{
  "model": "autoregressive pixel model",
  "dataset": "microscope photos of single blood and bone marrow cells",
  "train_examples": 194171,
  "image_size": 20,
  "horizontal_flip": true,
  "levels_per_channel": 4,
  "vocab_size": 65,
  "arch": "transformer_decoder",
  "width": 192,
  "layers": 12,
  "norm": "layernorm",
  "norm_position": "pre",
  "activation": "swiglu",
  "mlp_ratio": 3,
  "head_dim": 32,
  "fused_qkv": false,
  "bias": "all",
  "qk_norm": true,
  "parallel_block": false,
  "inner_norm": false,
  "positions": "sincos",
  "tie_embeddings": false,
  "init": "xavier_uniform",
  "residual_init": "none",
  "optimizer": "adamw",
  "lr": 0.0013,
  "beta1": 0.85,
  "beta2": 0.95,
  "eps": 1e-08,
  "grad_clip": 1.0,
  "l1_shrink": 0.01,
  "steps": 19600,
  "batch_size": 64,
  "epochs": 6.5,
  "lr_schedule": "cosine",
  "final_lr_fraction": 0.1,
  "warmup_steps": 580,
  "weight_decay": 0.3
}
Rows from block 6, named by matrix and row number. Rows with one number belong to one attention dimension. Each number is 128 + 32 x the weight over its row's rms, rounded and kept within 0 to 255. All counts start at 0. Numbers have three digits each. After the name is the row's rms in percent of the matrix's.
# q: attention query (model.blocks.6.attn.q.weight, 192x192), inputs 96-191
# k: attention key (model.blocks.6.attn.k.weight, 192x192), inputs 96-191
q.79 125:123117128174130106125127141141122073126192123117127132130124136132106034123160132141143130216157129131149125131127134131130116201125126125130134077129115120127101143131139134200125130131082098118122137131172108119135100136000162219122154131126124123183128126129138175112128134062112127113
q.80 109:131134125137129080142126128129078076127130117127135102131144060123101117123128125222182092234143137146063140138112132126149186136128135114132128111133047118128168155124133024131126142165132180129122219174073148120123110153129078128110144121110108138182211116220128134046143131123126099116
q.81 102:143125132122118140140166093135000127157123092161172119127125126111123176128065126113170121130117126114149124134115129129142217158127120124133076121094123164115137124124126131127114130109125148134171187129113123127123118178128020127116170138090093134114131072137133122137131125128126113153
q.82 080:062149146213120212129132158133255114032102166056121126109127186132124047116127124105133143086130127172184107154150122115092088127115085144119145093130198115115184130138125143149111120168132128117126091102153127133132119158128163132137137172129138126186122134067129117099124114130091160129
q.83 069:069131074132138139124129217133160056126135132113126194100128129196129120189190127133126066185100116134130039126131063125125100215129094101125131125221149126119129148131118132114206124052118066135147134113174130072123126114129167130131139126123107135103119128128129136041126121089126132122
q.84 102:174155136050116133100160114094045120109134122131142151086137097145171239131024099106193122129106134129084135110107199175135182084139131099181052223135130131129119124105136000093179138124126119125137190175091127125142126127136130149136090169114115133125133081125111066132142131150196129200
q.85 092:106113133131125044156157108129129119127116104124130143171129150127118095105060110133164126109075119124125132121114143130125122135125060173074116246107162144118090127155136132150130124118120165116129107192142077152138150145068126130123099216125114121133136023121033120140255143117155096098
q.86 128:102126090128135131136129128140120127120255120128157124229119121122119097116130131128122129130127118127135130170132131143128159125131129116125128128134122102118155162128195159116125120101109137131111135131123128121107093194065130135108148129129139120133122128085121128114122129125124096129
q.87 102:154174131125111160143103150151167127068122120139141135122118123141129123116108126141235135125124099116132082170047130126121112125066118128138154127030192102119133136028133152141014126173137127099079145131165180116116136174059138139181131127113214123139129110113142066127132124138128115124
q.88 101:124128196129128119126122107120147152160104141129079102123136125129125120111137098122135130076178183126098255075139141123071067132111176131131216132127132122213110127126129091130133152207135124122136121151095122127182162125129134130087073121155120117169128164177132136125129135169194120130
q.89 103:101057120122132184127060130129118112126198126112087132165125129206126126105136125086139165150172087132217086087120130128127112126146153097158132130131143071221089179133158125138161139133109105098128132122170128127135131124110194128088124057142123132115131164125133127068111142127110125134
q.90 085:130136116000132133138121141121146187088154131149161145134065119187140132129132135112135133127158135110080144061128120105147091107134150133135128163128136149194085129141137125096148115122127115111127138138138136108097126113119190125154123104210255131107130136110146130204071126144147060128
q.91 090:069111137119114132151120131150213104108129134115129128160114119180103117126105165104124128129101049127136055138109144129114114101133048038177119149128137127154124168129125138063144125070123072120131130075156135135132149127123144122161116137125159131133123077132094127109127144140112065099
q.92 107:129138063100130111127139132137120139124123090125064127128140102122126112132165129225008129136146129184052128160184085143132183065097134131054126119144111120130129130123130133116124103125123170140118103139139122118080122122128128132132154122155167159130182236126123129136160127109111125127
q.93 127:138109117162129127135139129130084128198135220121155119127080129127089140122145148027122125135119133128194123150149130128149116168133122130117127114255126203131121096133138129127125125128142111127132204083124051075130127137129126118085136103109058101126092125116196183123130126123130191118
q.94 089:140085121124121099137127137085115118189146216077092120135108140175094133118121151134053102228154160153144119130134123117172132187133130126126085159255128150200123121164141136138185136141122123117135146121097142132141187051124114060142133130122073119116137123167126133145121137113058126112
q.95 114:249127091136131080125138132115099206130131154134117127128125144061128120130202120132104165134127132133126134125141129128129127124100150207081118123127125135129130026143126125134128088128135130193115133130075142167128123117147104109125116069129134123121133144126122128168129130120141255126
q.96 098:140130119112129045115134130132167123133145139139136123155125152128090094151112138127024064125132125137174124127123163197136131101126128130129130130115136136128128128135128149126139255124119121150180126143193124126123197114113127118064221084129126095061128087122105153093077125123130121114
q.97 082:119138119117113102134129134094111129183160127123119134151127126120108124126127125092088112138128129084107205101140111115127131122127129128128120111150123145127138083121179128136075124129109113149107121125145205132132126127130128120133099139154142132136116130184255125125081132158127000117
q.98 084:135191131124139091146155121109142128111124128134121131100122167201127140126142073139133132125126195100086119127157173081128124131136130154133125097118108125165074204140128133149131125122114142119127128108094125126120119136081138158131079255132128171123121127132127075140140127125130126107
q.99 106:129140120127097089122121117145077107127128195119136098161128124126124127128135122130099138174096172050165194125089162098131183129131127229153134132088128155106108085107116094126118157133103125121130124131137143133133120030129121123149098114194140128124127124172123255117120127125140111136
q.100 119:137197126122113172126125133134126126120099102116119134124106136141125217162183165186127125078141123129094127125143126132113139121126067122109126119189045124139219119137127139114067094154207141107125096171181105130129111100143201106171117183137133125130130174125113136160121122128136131135
q.101 096:138085090119120114043125162148118084236117127132090121121108121097067009127175127113132116138186098152128124098130120136125127138073123126056123129156020137125167121134200127136083083131123143140107103109143128124196108073130234134133084129124114111122173157117129146182121157125125132135
q.102 100:117122128133137126166134119067133249129255126122130128129159200155147127125092120115223127124129114169122129086129126128151114127110123119127128132126129112099234133134130120135165089121129063115130152178127119110121079130125139129134125095135115120127056136124132039135086149172163123120
q.103 093:117127152143129123076159099122132126000128130133133135100167123130129128129129141136127130088150129123107126142119169138122119133142131130121127222139129130158096152130100158134159053119126154108087121189106056120127121131106129127126037150125113121132129100127073123131174126126122126131
q.104 097:100118125128119190125112146122132185128130134139109127168111178125134124115122025124119126132123136139145098121129101139134138125129130137085125114127124130164255122155095160159128148141185203108148130104066126110106135127158132187137133119142132124129131112128140128163139074132105129191
q.105 119:088172129136170128171110116126196127182136149105171129124077094088132153129124154120183114120140066130127127233157195178136219121050172099146105128168114126049134123126129043129136123112142045117137123127125141134096134188133131131110146107123120129184149124129129058131120122061100130135
q.106 089:216166152153111125142127115128121134128129123121057129132120104106128095122206172136124128142127120124085089214126137163150133107129125124089129123129116124125106156092127105123099099123166117186126126127128134147133130126089116131117100109119127118132128069154154151114138153141071054129
q.107 126:121127100141123115164135134181100145125090112130111082130125099122121105147128135134111097123134146118074125131137125126189119120211147207139186050143129131130131110130095130123130162121128144126123125082095187125131126125148119126130150119131143123107122134133126138024127133164144137125
q.108 103:095119128137121196109128136129143146131161112095133119146124061151132117094114117124113183129164125132149130003129045165100120183124130123129116167116211128130127127089136100128142099130131130165150130129136022124137125125128163132159211130073128131136128129124131127155081130129127188114
q.109 120:033133094131166110175139123081146116140125126118190135059129122136174145168155129046124148165115196122134138132124128123120113181125128134127111120106110123121096154123132135129123123115091129172124129139212109128125153161101139093146125141125151134138123138120116185099133150158140129040
q.110 101:171105128133194071218118136101114141143128131134135124134149128190132133135126141123145163141118112133130127140199076130148086112147136097128163099104107155125108147120189125142099128132039129125121123137128129087132130110090142195130121095122111158126123130051143128156129185128120126123
q.111 097:130108124136128104124098124131127150255123126113129124205139137144153129116147178151143159153104127072132101168081127114137056158124096102135116174104142134127114144128129126125125140135154209100162185138035023076091129132127052116111080142120046119146127118128122125050232088119135129130
q.112 095:148128179127134149084084116138126108125128132129174134121150141127138123138122127155177129119128127126153131133118131129117093122132128130124126130088150124126099116143126129130120136136134096114130143128146120113132212129127122107129127096127106127026107127059166106150125162059145255123
q.113 085:093137157141104147106125079190122119118126131153133113129092164149168143112101118192071125121148122128140098117113105113131144132171181136116092140125099122132169128112084135126126127172204140127106138122130095132081130000122135127135155179130123129128125103129115130125126150123112138141
q.114 094:136140150045071114126112119124125123125127154138124181126088214130107129121135127074099132138157121141178129116130133114129137125180187126109164142118121130135137129141130125102127176149103115144129108157255128210132133126126129124000179133171131181112119145203193138157121077126129014130
q.115 090:130173133119123199130190078137132127138126120125117122114123133140127136130112125125122097123144108141108101126135118128124163127136124128138049129143106129118152052154124135061144133121133054048128134099121161127122050132201131027169160121122149027116135151101017078142102132129115216131
q.116 100:149123125100126141131124145131127119123205103129122126133143129131127108120123066143119114173124129140130126123130123148124131127136127089129127156094142138133129076149124034079125137128030133127132116162136227127116122125127121175122122155155124138107130242130134088153129162146129126000
q.117 086:131112153124032139095069123134128097129098068139129092115123138125114128127169102131130143128130092158128137133121123128101126127133177142128155161162165103126077122120087110158151172129125102131129130103127115177129129148129116128125126144115130146111141155167126095119159119107122139122
q.118 104:162103154146132110181083135181130140093127213129128156166040119104111121119123129144137140128020133132138159179130192155182130106068104107132158118130160107112117126127129127162126136127136129087132084112101134129179131159128129244070116105124124184216125126094162145114147112118076153205
q.119 109:120115127084141141135139158129039130127122117123050132133132125131128136127121123091195106128000120124033134109111136103158126140110126133093047121132167122129120132066135094132116117138158145125131133130099146127133155124129117135145142126115068130128134113135131126113150086122132127130
q.120 100:157136105158112129119139157179134022118135132126134150143172131139113133129054125160127128129137136130140128132078103108124085122133118131120123117131137133128129148132135126183130160182114145180143131138080140111091255135130105107118072086124119117168150132068127129126099112133149163135
q.121 100:092122143113062127147157125093196033144124142151139139130113066091120127108159127187130123106101157097126126150080140203147147122091044059175132105073139123107129133141127121085145162103129124129122139130159181125125143130126121149129142074166207131108128046136125034057200137123077124157
q.122 087:105092109128143242122131131126105117141132121129162126190145110122127115123130082125125097134136144129118117083119128126114129138139133128199123133139207129151122124105042164121140103130072096122132124115128135127118120117170043038123106102132139152090163132126127099169103121128138192207
q.123 079:127137094133137123140127220112192127061108072119126160111131054103215120125226152145116130065144127131177128131173137132126128188121112123127136120210131112132147121166124133097099124125143131185131119118135109123144114137128122097116148079128135088116060123130122139128141148141134128142
q.124 113:077125107139143217142087144124127114098137113126107103060131084075124102127101130121156134129159091094134112129092098094132155233132157139169134089136138123128052087112134098124129176121103125122102064102126160157129101181127074129126144172129135164139169143137128113115148132129129119098
q.125 081:126120115143166133107179030120144194140097132170122126127131113084141140167111145130133154121123169115134139151146125066000138048135132125136138120172125129132099216116130181124120128112107107120104141132107174151128205150128130146106123055129130124146150118124130139113125117130136126131
q.126 108:051111130155162162158131130130107120178119133128129127128121115132121126142053131117082090119130188117126121126193132132123124167123121117138122129128123137130148092130129230025214015055158189132135126062126131129122097125148129124132153168126122139140125115124117184125125130127133142129
q.127 096:164132122126183129105127122119127132000129161128136136126139134129130181153084109000125136134118125131073127131148128128128123161138122137097106141125079131127122149126131137129131108132125136115131134126128129141129128128130164123131130136125147126166127130125128186126123066139106127100
q.128 103:140137194106159141222143127107144103000118141044149133073157122124157128123130147128142112144117128255142130137128115122128134110049159143123178147118148116129110125101138124167158131134161125119131131133194130104113104130126119142124110132163158143139099136116144105052117148132103126137
q.129 126:156147130161159139091122241124209171131120131119181134132122127136130127126137118121128129120123119143129121125132120129129127196126041074128060171111159128135174102126255123109115129088113126122090119130162127122116215153132147224130118108123129115153130131051128190131114133163131135159
q.130 106:076091133132116130128165058138116127155126105148117064113122178139178162123138141118113143124112086115121115061124139098133017172127062080130122072214143131136132133142125107085130130117126148102122133115073132180131083139130143101135157132097088216132128099118116122119092128128159130094
q.131 101:123164135127095153149154100123140130123120126115156124087141131125172168116133091130138126120134133119112116058130131120151133079095010121119129135169111135111121096107201065103119255125157205135132139127115146102083124147192128106148123150125107153114177153121118132083137124136120133129
q.132 083:105088091134073118135123130161203112106128151113110125119120163137138119118142230103086129125131091134129020103135012165122062130127112154136034111106212150137122136134226131133126136102074104212172136116126121125123171124128172108114134121125152089069152140117126108113124113134090142111
q.133 097:131105123117128130128134128094055122216123117116116076115139122100131131116103117121167136141146140127125134142124101010172134200142134122129149133162056169167136163130118097147125129127133126104126115119123132176139106054130093080143112125091113163126129123174123170142113134193126100120
q.134 090:078116140125138135179152094123119103123082096126090132099150085129138127164155116062121119127037090120153068167137129215131137123096130069094143115167141132156127144116131134128132109097144255124128047084118118182127093182134105125099137147105126145126103108086132132114122139135046164150
q.135 110:162111130111158165116160126255101152124136140133144144149146127180126126123135114104123118130108125156131128162111116138071135071130151142077129129125108103115119122129042128112137133117129108217163140131127121127127134172132126137067122136130129165143091215102133067117135125016109253099
q.136 118:122107172125123113132122115128129148141106130151072128128129124124124124123142131105128133095139148127135208106127117112056128088134224133126121011131138114123128126136048124196168137134166124131124124105093147130162127125145170133036145126128017129136117189130163117131132124139133131082
q.137 162:120118141120111172131126141096122129112128149126126167109121082139126157125124133122128129166114131068044132129140134128136103154129079128149130117080123127125093124128152127112129096136097085112131130150141126137122118114087128131150123078148197126128125061134133178063115098123182063128
q.138 085:130155128116162128123123126144123106147157150129188092148128083134116137171042095132137135142133136119128233199078127133123129130135131133127130193103112130000128132120126128133114120162125123124138126132126101083132142165129129132208115134133095124212171155127140133104132121072182126133
q.139 123:126124137120131127114137126139122138182142161075188111128094137178124125116107084123128074137128128124075047205129175139141124159119093116126048140149096120122146135135105123066138118097108050163163132140122130169121094125094115128139124120129120194128132106146089132124122119119133131087
q.140 097:130120125128126048130127131128122009172131154123126104134109115132118127143098095138128117162112188080117148137131230110129132134129100122126128108139106136128000131133127128127117124138081160157135126105079120161129119101127145142114077121150036129130133111142123205145161154129129120042
q.141 102:116081098131197107108133115126123159126187126172162112130108167112114098125120146152128132107133127125110155112121128132128109184138129205129181177109139118101127196121125220130131119133123099132049134179161120113129132117000120192132127115128178116132079103122130134091114128098157092127
q.142 087:141126116130123083129127136134102053255130123101124127157133125107127114123134167145138051160132120133129126157123141124150067145131124146158131104209098148139143146099125126123111129162137130132205093124129088070130111129123129097137128120130075129139151130146132130102130117112128117129
q.143 096:122122138133072129119114124110170118021000118117058135041119117055128149148127032137126129132124181117055129156119147116132149125135130103128152129179125141152110202138126129121121120129129130100125115120109162182100128100127132123129065126174129142189127130216119150189129134167125124126
q.144 089:133112130132127111110133135112137126133120146139147063130142135119189120121190189145094140129174140128127145082140123138177128136173127119157150086116139136123124091133131134126133133089118130126115127206108135068201128125121125126128162121193148139020129084134129129105116166099168013121
k.79 099:131131124126130105147147140133106117135139122116161106127128142164126120128135191148124042126155129130184120128122171031142135136088123127118208073129146035108129120184139155131126129172198107127127119121131140087062129128064123124000128135125125148218130127119144137109071129128137132129
k.80 107:129136118098126099119110127154086118155125107144136107134149129255123127252131102202105084150152088127108148137129150078218190127028127126194131074123040133134131107130132128111127144139128109129117136130149120120134134121129135124117127136121098099128138132169128147136173136129102086129
k.81 097:116127101132115139066098131119096129174142116142129135142129129116142126222200126119115133128104056128119128117156118124174176119110145126122069127078067209126123070138136133154123153126127118128127127128107126117131115118128137111126174125046060114128129107127130147161133115128114134097
k.82 070:131138130146128117122127126142114126064199118126130122122139136130123123130126147133122123124122157126199032129126130131129138120132025126121129133121131133014132070127123122152075128199133126135128115127151144131128139129131117113096112124132135126141124122111131130120127169130122132132
k.83 104:130135157134092128094145127132056133126160116125138123111146128133129132144130127127128128104121172051148129126123178084130255135131124125124129157127142135095130096127132124132025134127127210126130130134128130152171129130170125123020126129129128089128126126126130128128128222129125168192
k.84 094:132122106118126138037123132134108133121129125216100160114182111092128145182237136072128130131177130118101153128131118141121138032135157140133122054071095128182113139130132120133138121122122126112169131121131113131128128130156134022118128144134129088042129078152153129128125123179128126129
k.85 087:130135106130136173150133139129255128126096130117104152155141207128020120099133165102120123155107103182133110131126105179136128109123130140122073127123119128227109244132119125100136056131138136101160129093122122091108122094105195116132125129130137130108121108125141136155028082140150102136
k.86 111:127169101109182126150121124121130130120125119083107161132144133125110132130142202143110141170127123135139126136156121135131149133127125137136150126126146082092124127180129114125124191132204103071100111114129113056037085129127131118133135178122123183162128113071124138115095123125183139174
k.87 111:125227083161129124124051163127124120122170102126136129147174094124128133131175132127135133175133114130119033154146122168123144122080081152127125123117131054078136097107126178137091213143125085129131116077109165134100108132115128141138126150110130240248117121128140133136134178097122127131
k.88 096:140118129125136126180164146125193125124089149122121135159119128136125128104076129131159122129103126139133197122108135143088010075120126130128160117124118127251098230124126128125179122141131127115128145158134034091139214125129133144185124088130136035127127136134129118131131105169164060103
k.89 100:113159127125135164167147137125169091131123142132122133109076106131127131052131115122139139114148160117126137120143121135110103126129144126132173123124203039137110165150133146095128160129157096148107126150126126010123148133130103134130113123190126145133128185109151123106071127124220128123
k.90 069:114119122113126170143130118109255133110078147128105199146121131115127132018143113116133153167127100135099137129141109140079105133144135125132156122137129068150120170130111128115131123128129116127124131128104152134107122127125125145143132141125133177135152142145124122041126120124131123130
k.91 087:078191122134155136149122151134131090135123163136131141131154121131111156134155136119147119130127102126143085110132119168132130135136140129128100127109164081122135127146127193126046180091117140117133092124127221129150128141127119132136112190126116124136116126134086122176106187132128108195
k.92 110:088197132114115126147116127124140086118119106069143178161153138188113124094172131198085119139131119168071135207126133106129126159127123129118124124178174130128177155164105155140119032082127131116126118139129138130117091126101132125133213119118123197170173130131110120130213131123110087132
k.93 105:137127233128132066114128129079131182162116136130143078082117123133158125126119149144122152078120163123249160105131131124128119140130129097025135119128144130128122069124112124226127158124161127142130129122144118153158109164132032095058138129126082127127000075130140129123123115156138149131
k.94 077:161141163135137133119138153107180144166030143162126108125114219110126132096137139110063113091134119125132174086117123111254126144129128038130080126177135129174133139122126138131122011109134130146136155111113116131134135042136117130146135120140070145070163132170106129140121135140133087129
k.95 090:155075136126125135141126132119215137127068135101124130127106128091135122089121128131128161130127134128133128137078128145126070122127129131111125129140126122138145207128109109129181052128130129129128128126127126131109117128124091134136132126129136163063130127127128127134129046126126130061
k.96 074:128119125131128155029096125136231128134127153125122170167160128129114164140165214159091131125115130126127100141125134170129134129125084048152123135131145034125148128255066128057134106055153131190127180128123147124123158140129122136129140130159118149101126196112047122100130128127125135133
k.97 109:182129186129127125133096111124114133198119133140123125097127129121218138121102111128126132071124145127141255088119068122151106129161123126130255127131130123116128146133128124214139133115134134128127167117125132127130165129133130128129130126127142114113083119127197130134130127255117117129
k.98 084:130134125131128130133140132103119127128127114127142051136122162134130126105111127130084117132154133133172187099195167117151124126128128225111137128130124161166132124133154129159142149133126129125138091129130130128128122131132129125127135133128121082127128125129153126128127128127126130127
k.99 102:143133158123134089105171052119130143187126212132115119122116093132103193110075116113130126124131167111116123125126126095040153128173131182131168099154128124134102135121085130063133128057124143132129144125078163163125140150183129130124128123098208113130125087167125133114120101127127107141
k.100 092:144162164118143123156129131162129128135123135105130129125150140164113102087127191126142198124110139131034133146130130148113077014128118123128054113174088135139123236030130117130111121123125128129130116168129059128128085114127192174123121209128131186118131143129085121128123156127118125113
k.101 092:148087092137141100119096139220139151252123183094126132161133127130126104116116157130133128129075120134120100092098126128127103119097115133130095029122120111130130176124126133127123103127131112122083121107157131128129126104123153129125106153126131193154132127129126170131139130131126127099
k.102 091:137134124141131133120061146074125142129210103138144120063127131117138130176124126127202132128122117127129142131181025142232131109121131123109128131039122130104145091140127129130127158128133000140124126131211096124123123123123127060139126121127095255088120039115133128143081186154128124128
k.103 095:161125094122153143093124151127152133000137125139119230167151139160126129120122184125129141132132057146127128128099132172133142123128126112128114125128130089129129146128125144126085000132151121111148127125132080127134130068037126129136129126129142126147127076132118151210121131130137126119
k.104 084:043137132134120159150103121143123198100124127125138161133144166126143126128132115135171126133051079128143110129116097125200119130121128113132184123130121125085244119085134076150100115191100127144143124182124155131130058127127124149122235127128146135119129136129127195119130129128126127129
k.105 110:137132136125111117126138183162017134138126107127123116029121133053159102139167180149178091125176129127127210239126154136082140081129139137117092116111079127125112137115087123210168148141132139126121130127137145127135125126124130113134118115135124052106118080105128126120142185131122135129
k.106 112:125138131128112136219151183128043160123136151130091129141165103126130132129088127129121057114121153114129108192135138249123125211126167133133197134137135063130087125140119130117112132121135130131125139112099127123165143169099122129096131118192088124130040123134115129105144127136134111129
k.107 076:019128152130133120130193130128054127090128125133167130122126114131133128138117117157126095119130139110133127145134114120255133169144170213132127124135130254130109129140137130125128118130124181057127085133132158125134126194133129134137151113127123128032130130120128116115130122126132134127
k.108 115:132114138134146131160085114129125150117130124092129108127093133101145133130200153138131167119139109132117124022127131065085095147126134114171101130000169124128126065126111133128130105125125092130114124127146029124123128110129141027110113137126124101085135120126128173149130168130145167068
k.109 101:170119135145136146115136114037158132125129069109161130130129135104140130151154096000128076133148145131094142129132074124132135126168106127128093094075135130127106131154124129174125123129150193114127129128126046123098110123134125145123121117148127164125184136128118127060104136128120129052
k.110 111:136117121139150127120072129106125112131176098127153158129090127133126120168137002142228171098158128127123141179147066112123130116113117125121140131116128130019126130191138141124129128125119044187073129121133095125108069145121111127117092139129135244134169154118126137107117132124125127119
k.111 114:131083119128113081158145120118136128255128119131120127141131140127062129158121110111132116132128101142158076174130122122135141122119142110120120174118093127123136130049135119119125036129198130137156134129128125129128128127124128133113149144126060128152133116131130126133130124117188125190
k.112 093:145114125127127082047130128165208113167128186188041185130128098122112129171120134089130179136125144127123034128126142145089130124116128113203114118117126109130122131120129127072133127126126107130128127124118133150132133126145129129116079185124176146156130190127094130107129083124130156130
k.113 075:127131118100124131110128123156096137127053143145148138134137134133139148152204143127131133129101121127146128139128120134179086138137176121235124109134116187132111126115137123132128089127097136187130103158130126123126000056128131126124130197124134127138133054126017111123128128077128133112
k.114 089:149124118127045217125133115149138125127121114116171144127213120129077126132104161144121129117127138123126195092104131112117134123131133127128253121137133132130157142179129105119122135126157115134128129155131169129172124132131118122135184133196111135129129145135173127160124129143129124134
k.115 110:134129131092122069124102111121092141118124125121113137091118131112117120123155136148128150132152122105100104195132149127159130141133131130118000197125084150158088091111128130144134109056128127120131062021129128137128120118148221119154122131129108148058128124127113096125123114119139159127
k.116 103:126158130127152144124055023118159099140132129139140068117091110131123133148116074176126191125134125121130109122129125131127117121126110082148129132129066132103128125177127132119078124128072105183090152115129114155110173128149128063139072123123149131133173135128127134154083130140119131096
k.117 113:096108126126130165131157159254127101115103130133131136127105128142141123127132130164126135129133122039166128124073132127082148130165127123131123174140156149235132133123117086114125149147132122130129123199129133130139138156130129112138130125109088013160111163124154092133207129121130132128
k.118 120:094138128130123212131151129140084121100157124077140133177126107116128128132132101155136124129062140129241130178105185198034132151126129158064181132134204131000130127098127093132180149178124122065097120143128150130143131136125126132139129122129176112234105137123190162140130096079142141234
k.119 112:064146130125129091144111143110126188126125136170077088122140129083135122111143003123129150144032125117052101106129135125122120156126140129127129141154131129126118032036130131124126200125114122122128139083050177163130155149123135161119137112128098146125091104126132132137194135153123126133
k.120 085:156091110122141114174141092144114029125144150161122129122121106130118140142155120096123112126060139159127126117123084123127016117126132125137129123127163138126131115125138127145213128134129125123130134130153119127132197125126136162116126110137134058208139136073125138124169129126133131143
k.121 103:119134117116124129124124130143132073139124140130131128053173134120158126110147118129118124123163126106138136140126241129129134140092121103145125134127127128135116127122131123126141131127120131142118132081034154057134134126129121128231109118139127056118133126124119059122128136195151117136
k.122 101:123091118083133180126125111112129123131100198179139151106123129126134137125069130126142140127187078133123112100061168114133123117134114116128130123131158137138123131114126130083078120155132111127192135129169044121127138126145127045132082131118155129127150131130134120108111118059130136113
k.123 095:105132153129123086214161157125127131114133111108126102132122117129125125123165131128127119115144134145128138174132126170179125127129168127123079174150187119162138123150130138145130151126124163088119124132128081108139127127132131128121196109142087133097127128123124037131123124128128132129
k.124 087:135132111125121114106135122116112070077123163124137118129072169130151109128122139141128129128178101110154097152101123069147181255142169156132127149110120123102125167128125129128129128093126154109134129095116125128129127136120129119191141131127126127132130128126078118103126128112133129137
k.125 105:116140116128145119101191130114125129167224125126096118063126106176083129117077125162126032181157137126125120136113118060000149123132082135124141160128134132092106115108128131120131147125138136128165129121131124137130140124123112149143120052114127080121124135128105129121121128094116124131
k.126 111:049128141097104120152131129097129125176108116107128127242149145114117127129160203031129111191134111165110181131167130131143137127134157130124063149091123127123131072147127128140129000114109178114129094130127113131130129099146127108123127173133162074083130119134080119173117128123125126108
k.127 112:128128166127127129122127121101126150000161061126124120104123123103128130126142125090137128127126116128131130130176079131113107131129135126130167124135052116118091132124125128136127114130127126137127123128128131208068117128123126161120121098131127133192126130133127255131146129134126099134
k.128 069:122136114129122139128130126170139130048127124130124216126130115131163136129154130130130188138125228128120103137129094196065138134125109113164077128131124128114133157129125128035057140130129124131126144129119129123127118119128126134128131141127140133179164131137127147146127112127178140119
k.129 108:194146113190170096144084118132064129123146134069130125130103141151136129077132128128090130100132133193123138128131130082030142127129129101129131157134215025040140127130128140154127161132127110129128137114122121129126129121127127134039101197138163131131183164075137228057121143126116129130
k.130 078:130117137129133122170123129088118128129129129127125065135127134113122116125087119129128112128127097126126134053161146069241098125134126131051162129127128137188128087124159128225143126128130169118129110106130127132122133130135129099134129127128067098092108128068130119124130208128103124170
k.131 101:138115144130128117131148011120138125138121124143117119133135145131185134105110092119089122160100117137037117127161124099124120099101099127146107148139126128131156158119132134089110129056126116162125206128011137130105127136125197145122126129125131132147129132128111102127129103128203128117
k.132 080:129025065178064105147144138127114130060134153111139138196162231144131136116178144139091126103128131126146125125093131124155142255170146127118085255142208125129161101168151134154132122040090143141145127129136124152148133118138139121132126127128115127103124148097129089122130146129109129134
k.133 088:119131135115208075171155132102129158220078153144144089126130115136137128130133138128114129143007132124131182135128002119128090142153150125127214012127116127176088118118093141129143137121123133186120143157083168118071123132121116189127134071127109142092128146136128151182121123136091078163
k.134 097:130129118131193159178123119165118120098117110076127136136094113122087114119133080121207164137078067128139134164132169186129123174147124077098130204107184112122134092085132128161126129141127223056126070123075152119126160128127125139110120130172117125121061152062116149129135185125127128097
k.135 110:128139124120130183128127087202110126129138127133082156126133145128116131129136092121145130126127129122127021131122128191000160121128111129131103135131128134126141132114127084099103128128126131156132162208135084152121127113143128129117130111125125125140129078143112127123170127077102173128
k.136 109:109125173160033150132137216153125131143119128113129116116134046106131153130129150132122106107128217091128200119125131130094094170183128129128152079128126143209115124130105121124135127120136141128127183124062118142198141125137133125076127090134120043117010127133169123119169126128130125124
k.137 130:125130137067132113064127144124084129128255131096153124130125127133128147140028144099115067158168121142129124181163123126133154110015127127124131133127130126050137133151127138133129118127115104127135075125144147128093117162081133128138132159127127123149124153089130109190118128153128128120
k.138 087:149134125142129136122109124155133131158129084139113117118128135137161147133139132128122148127138138128118127115128096123119139083125126157129104110081057128058121151059125124127122135128125129132129151126126137138149170123131129131111128135119125128144164111142130127145104125134212133116
k.139 085:135131137129133130127119126132106130141130130132124125137152183125103114128116125136129017112163085126122132207129139126238141119129141136130130125133131127126124098133128131251180120126114186123129090127132215130122093132077130122135176121130133114127067114127132128125152255128013122144
k.140 102:134128136101138088126122157157113126226123120132160083151094038131061131147116108083139075135121127100174116136207140169138124126126128117126149129133062135138078091124129178129147104127135158159110129144124123124121128125126128178141125120127128124123127125121130125116128141142125130134
k.141 127:110136110125125130121128167130137127122181102145152147123168119140131188173110120110115104174142138118118105139126112146127230155094124118150175089125130125071120125157126129119127128160136088103125124124189124095134000146066104126167167143110131133197158089144126140119128123126170130121
k.142 090:132124136165127127136118153148128134255131132119106123136134081134135122123131141166129099126141124123133122132125112123171124125126142131124126128127121129120118110126125150155121141106128129108128132134129168134171117193120140110134157108117000133133128112139164127130171132127098122170
k.143 121:130176119125124132151126125144120133076134128087128110134123087126128125136058117136129098125127130127116126187126132153100125104168137097133187127159121130191100121105045137183176126152131218109128129132061144129130121128132125180135141113135130043119074126124185138129134162126134131127
k.144 099:126128128060122120123133127115137125119121134124130128125116166135123180121110133088090161149169135117094128115120125093199139128122127123134129122142134127131124255170146128089098120123135051127100128125127106134143194124130173101142112129114136126128255152134055089114078108131193111139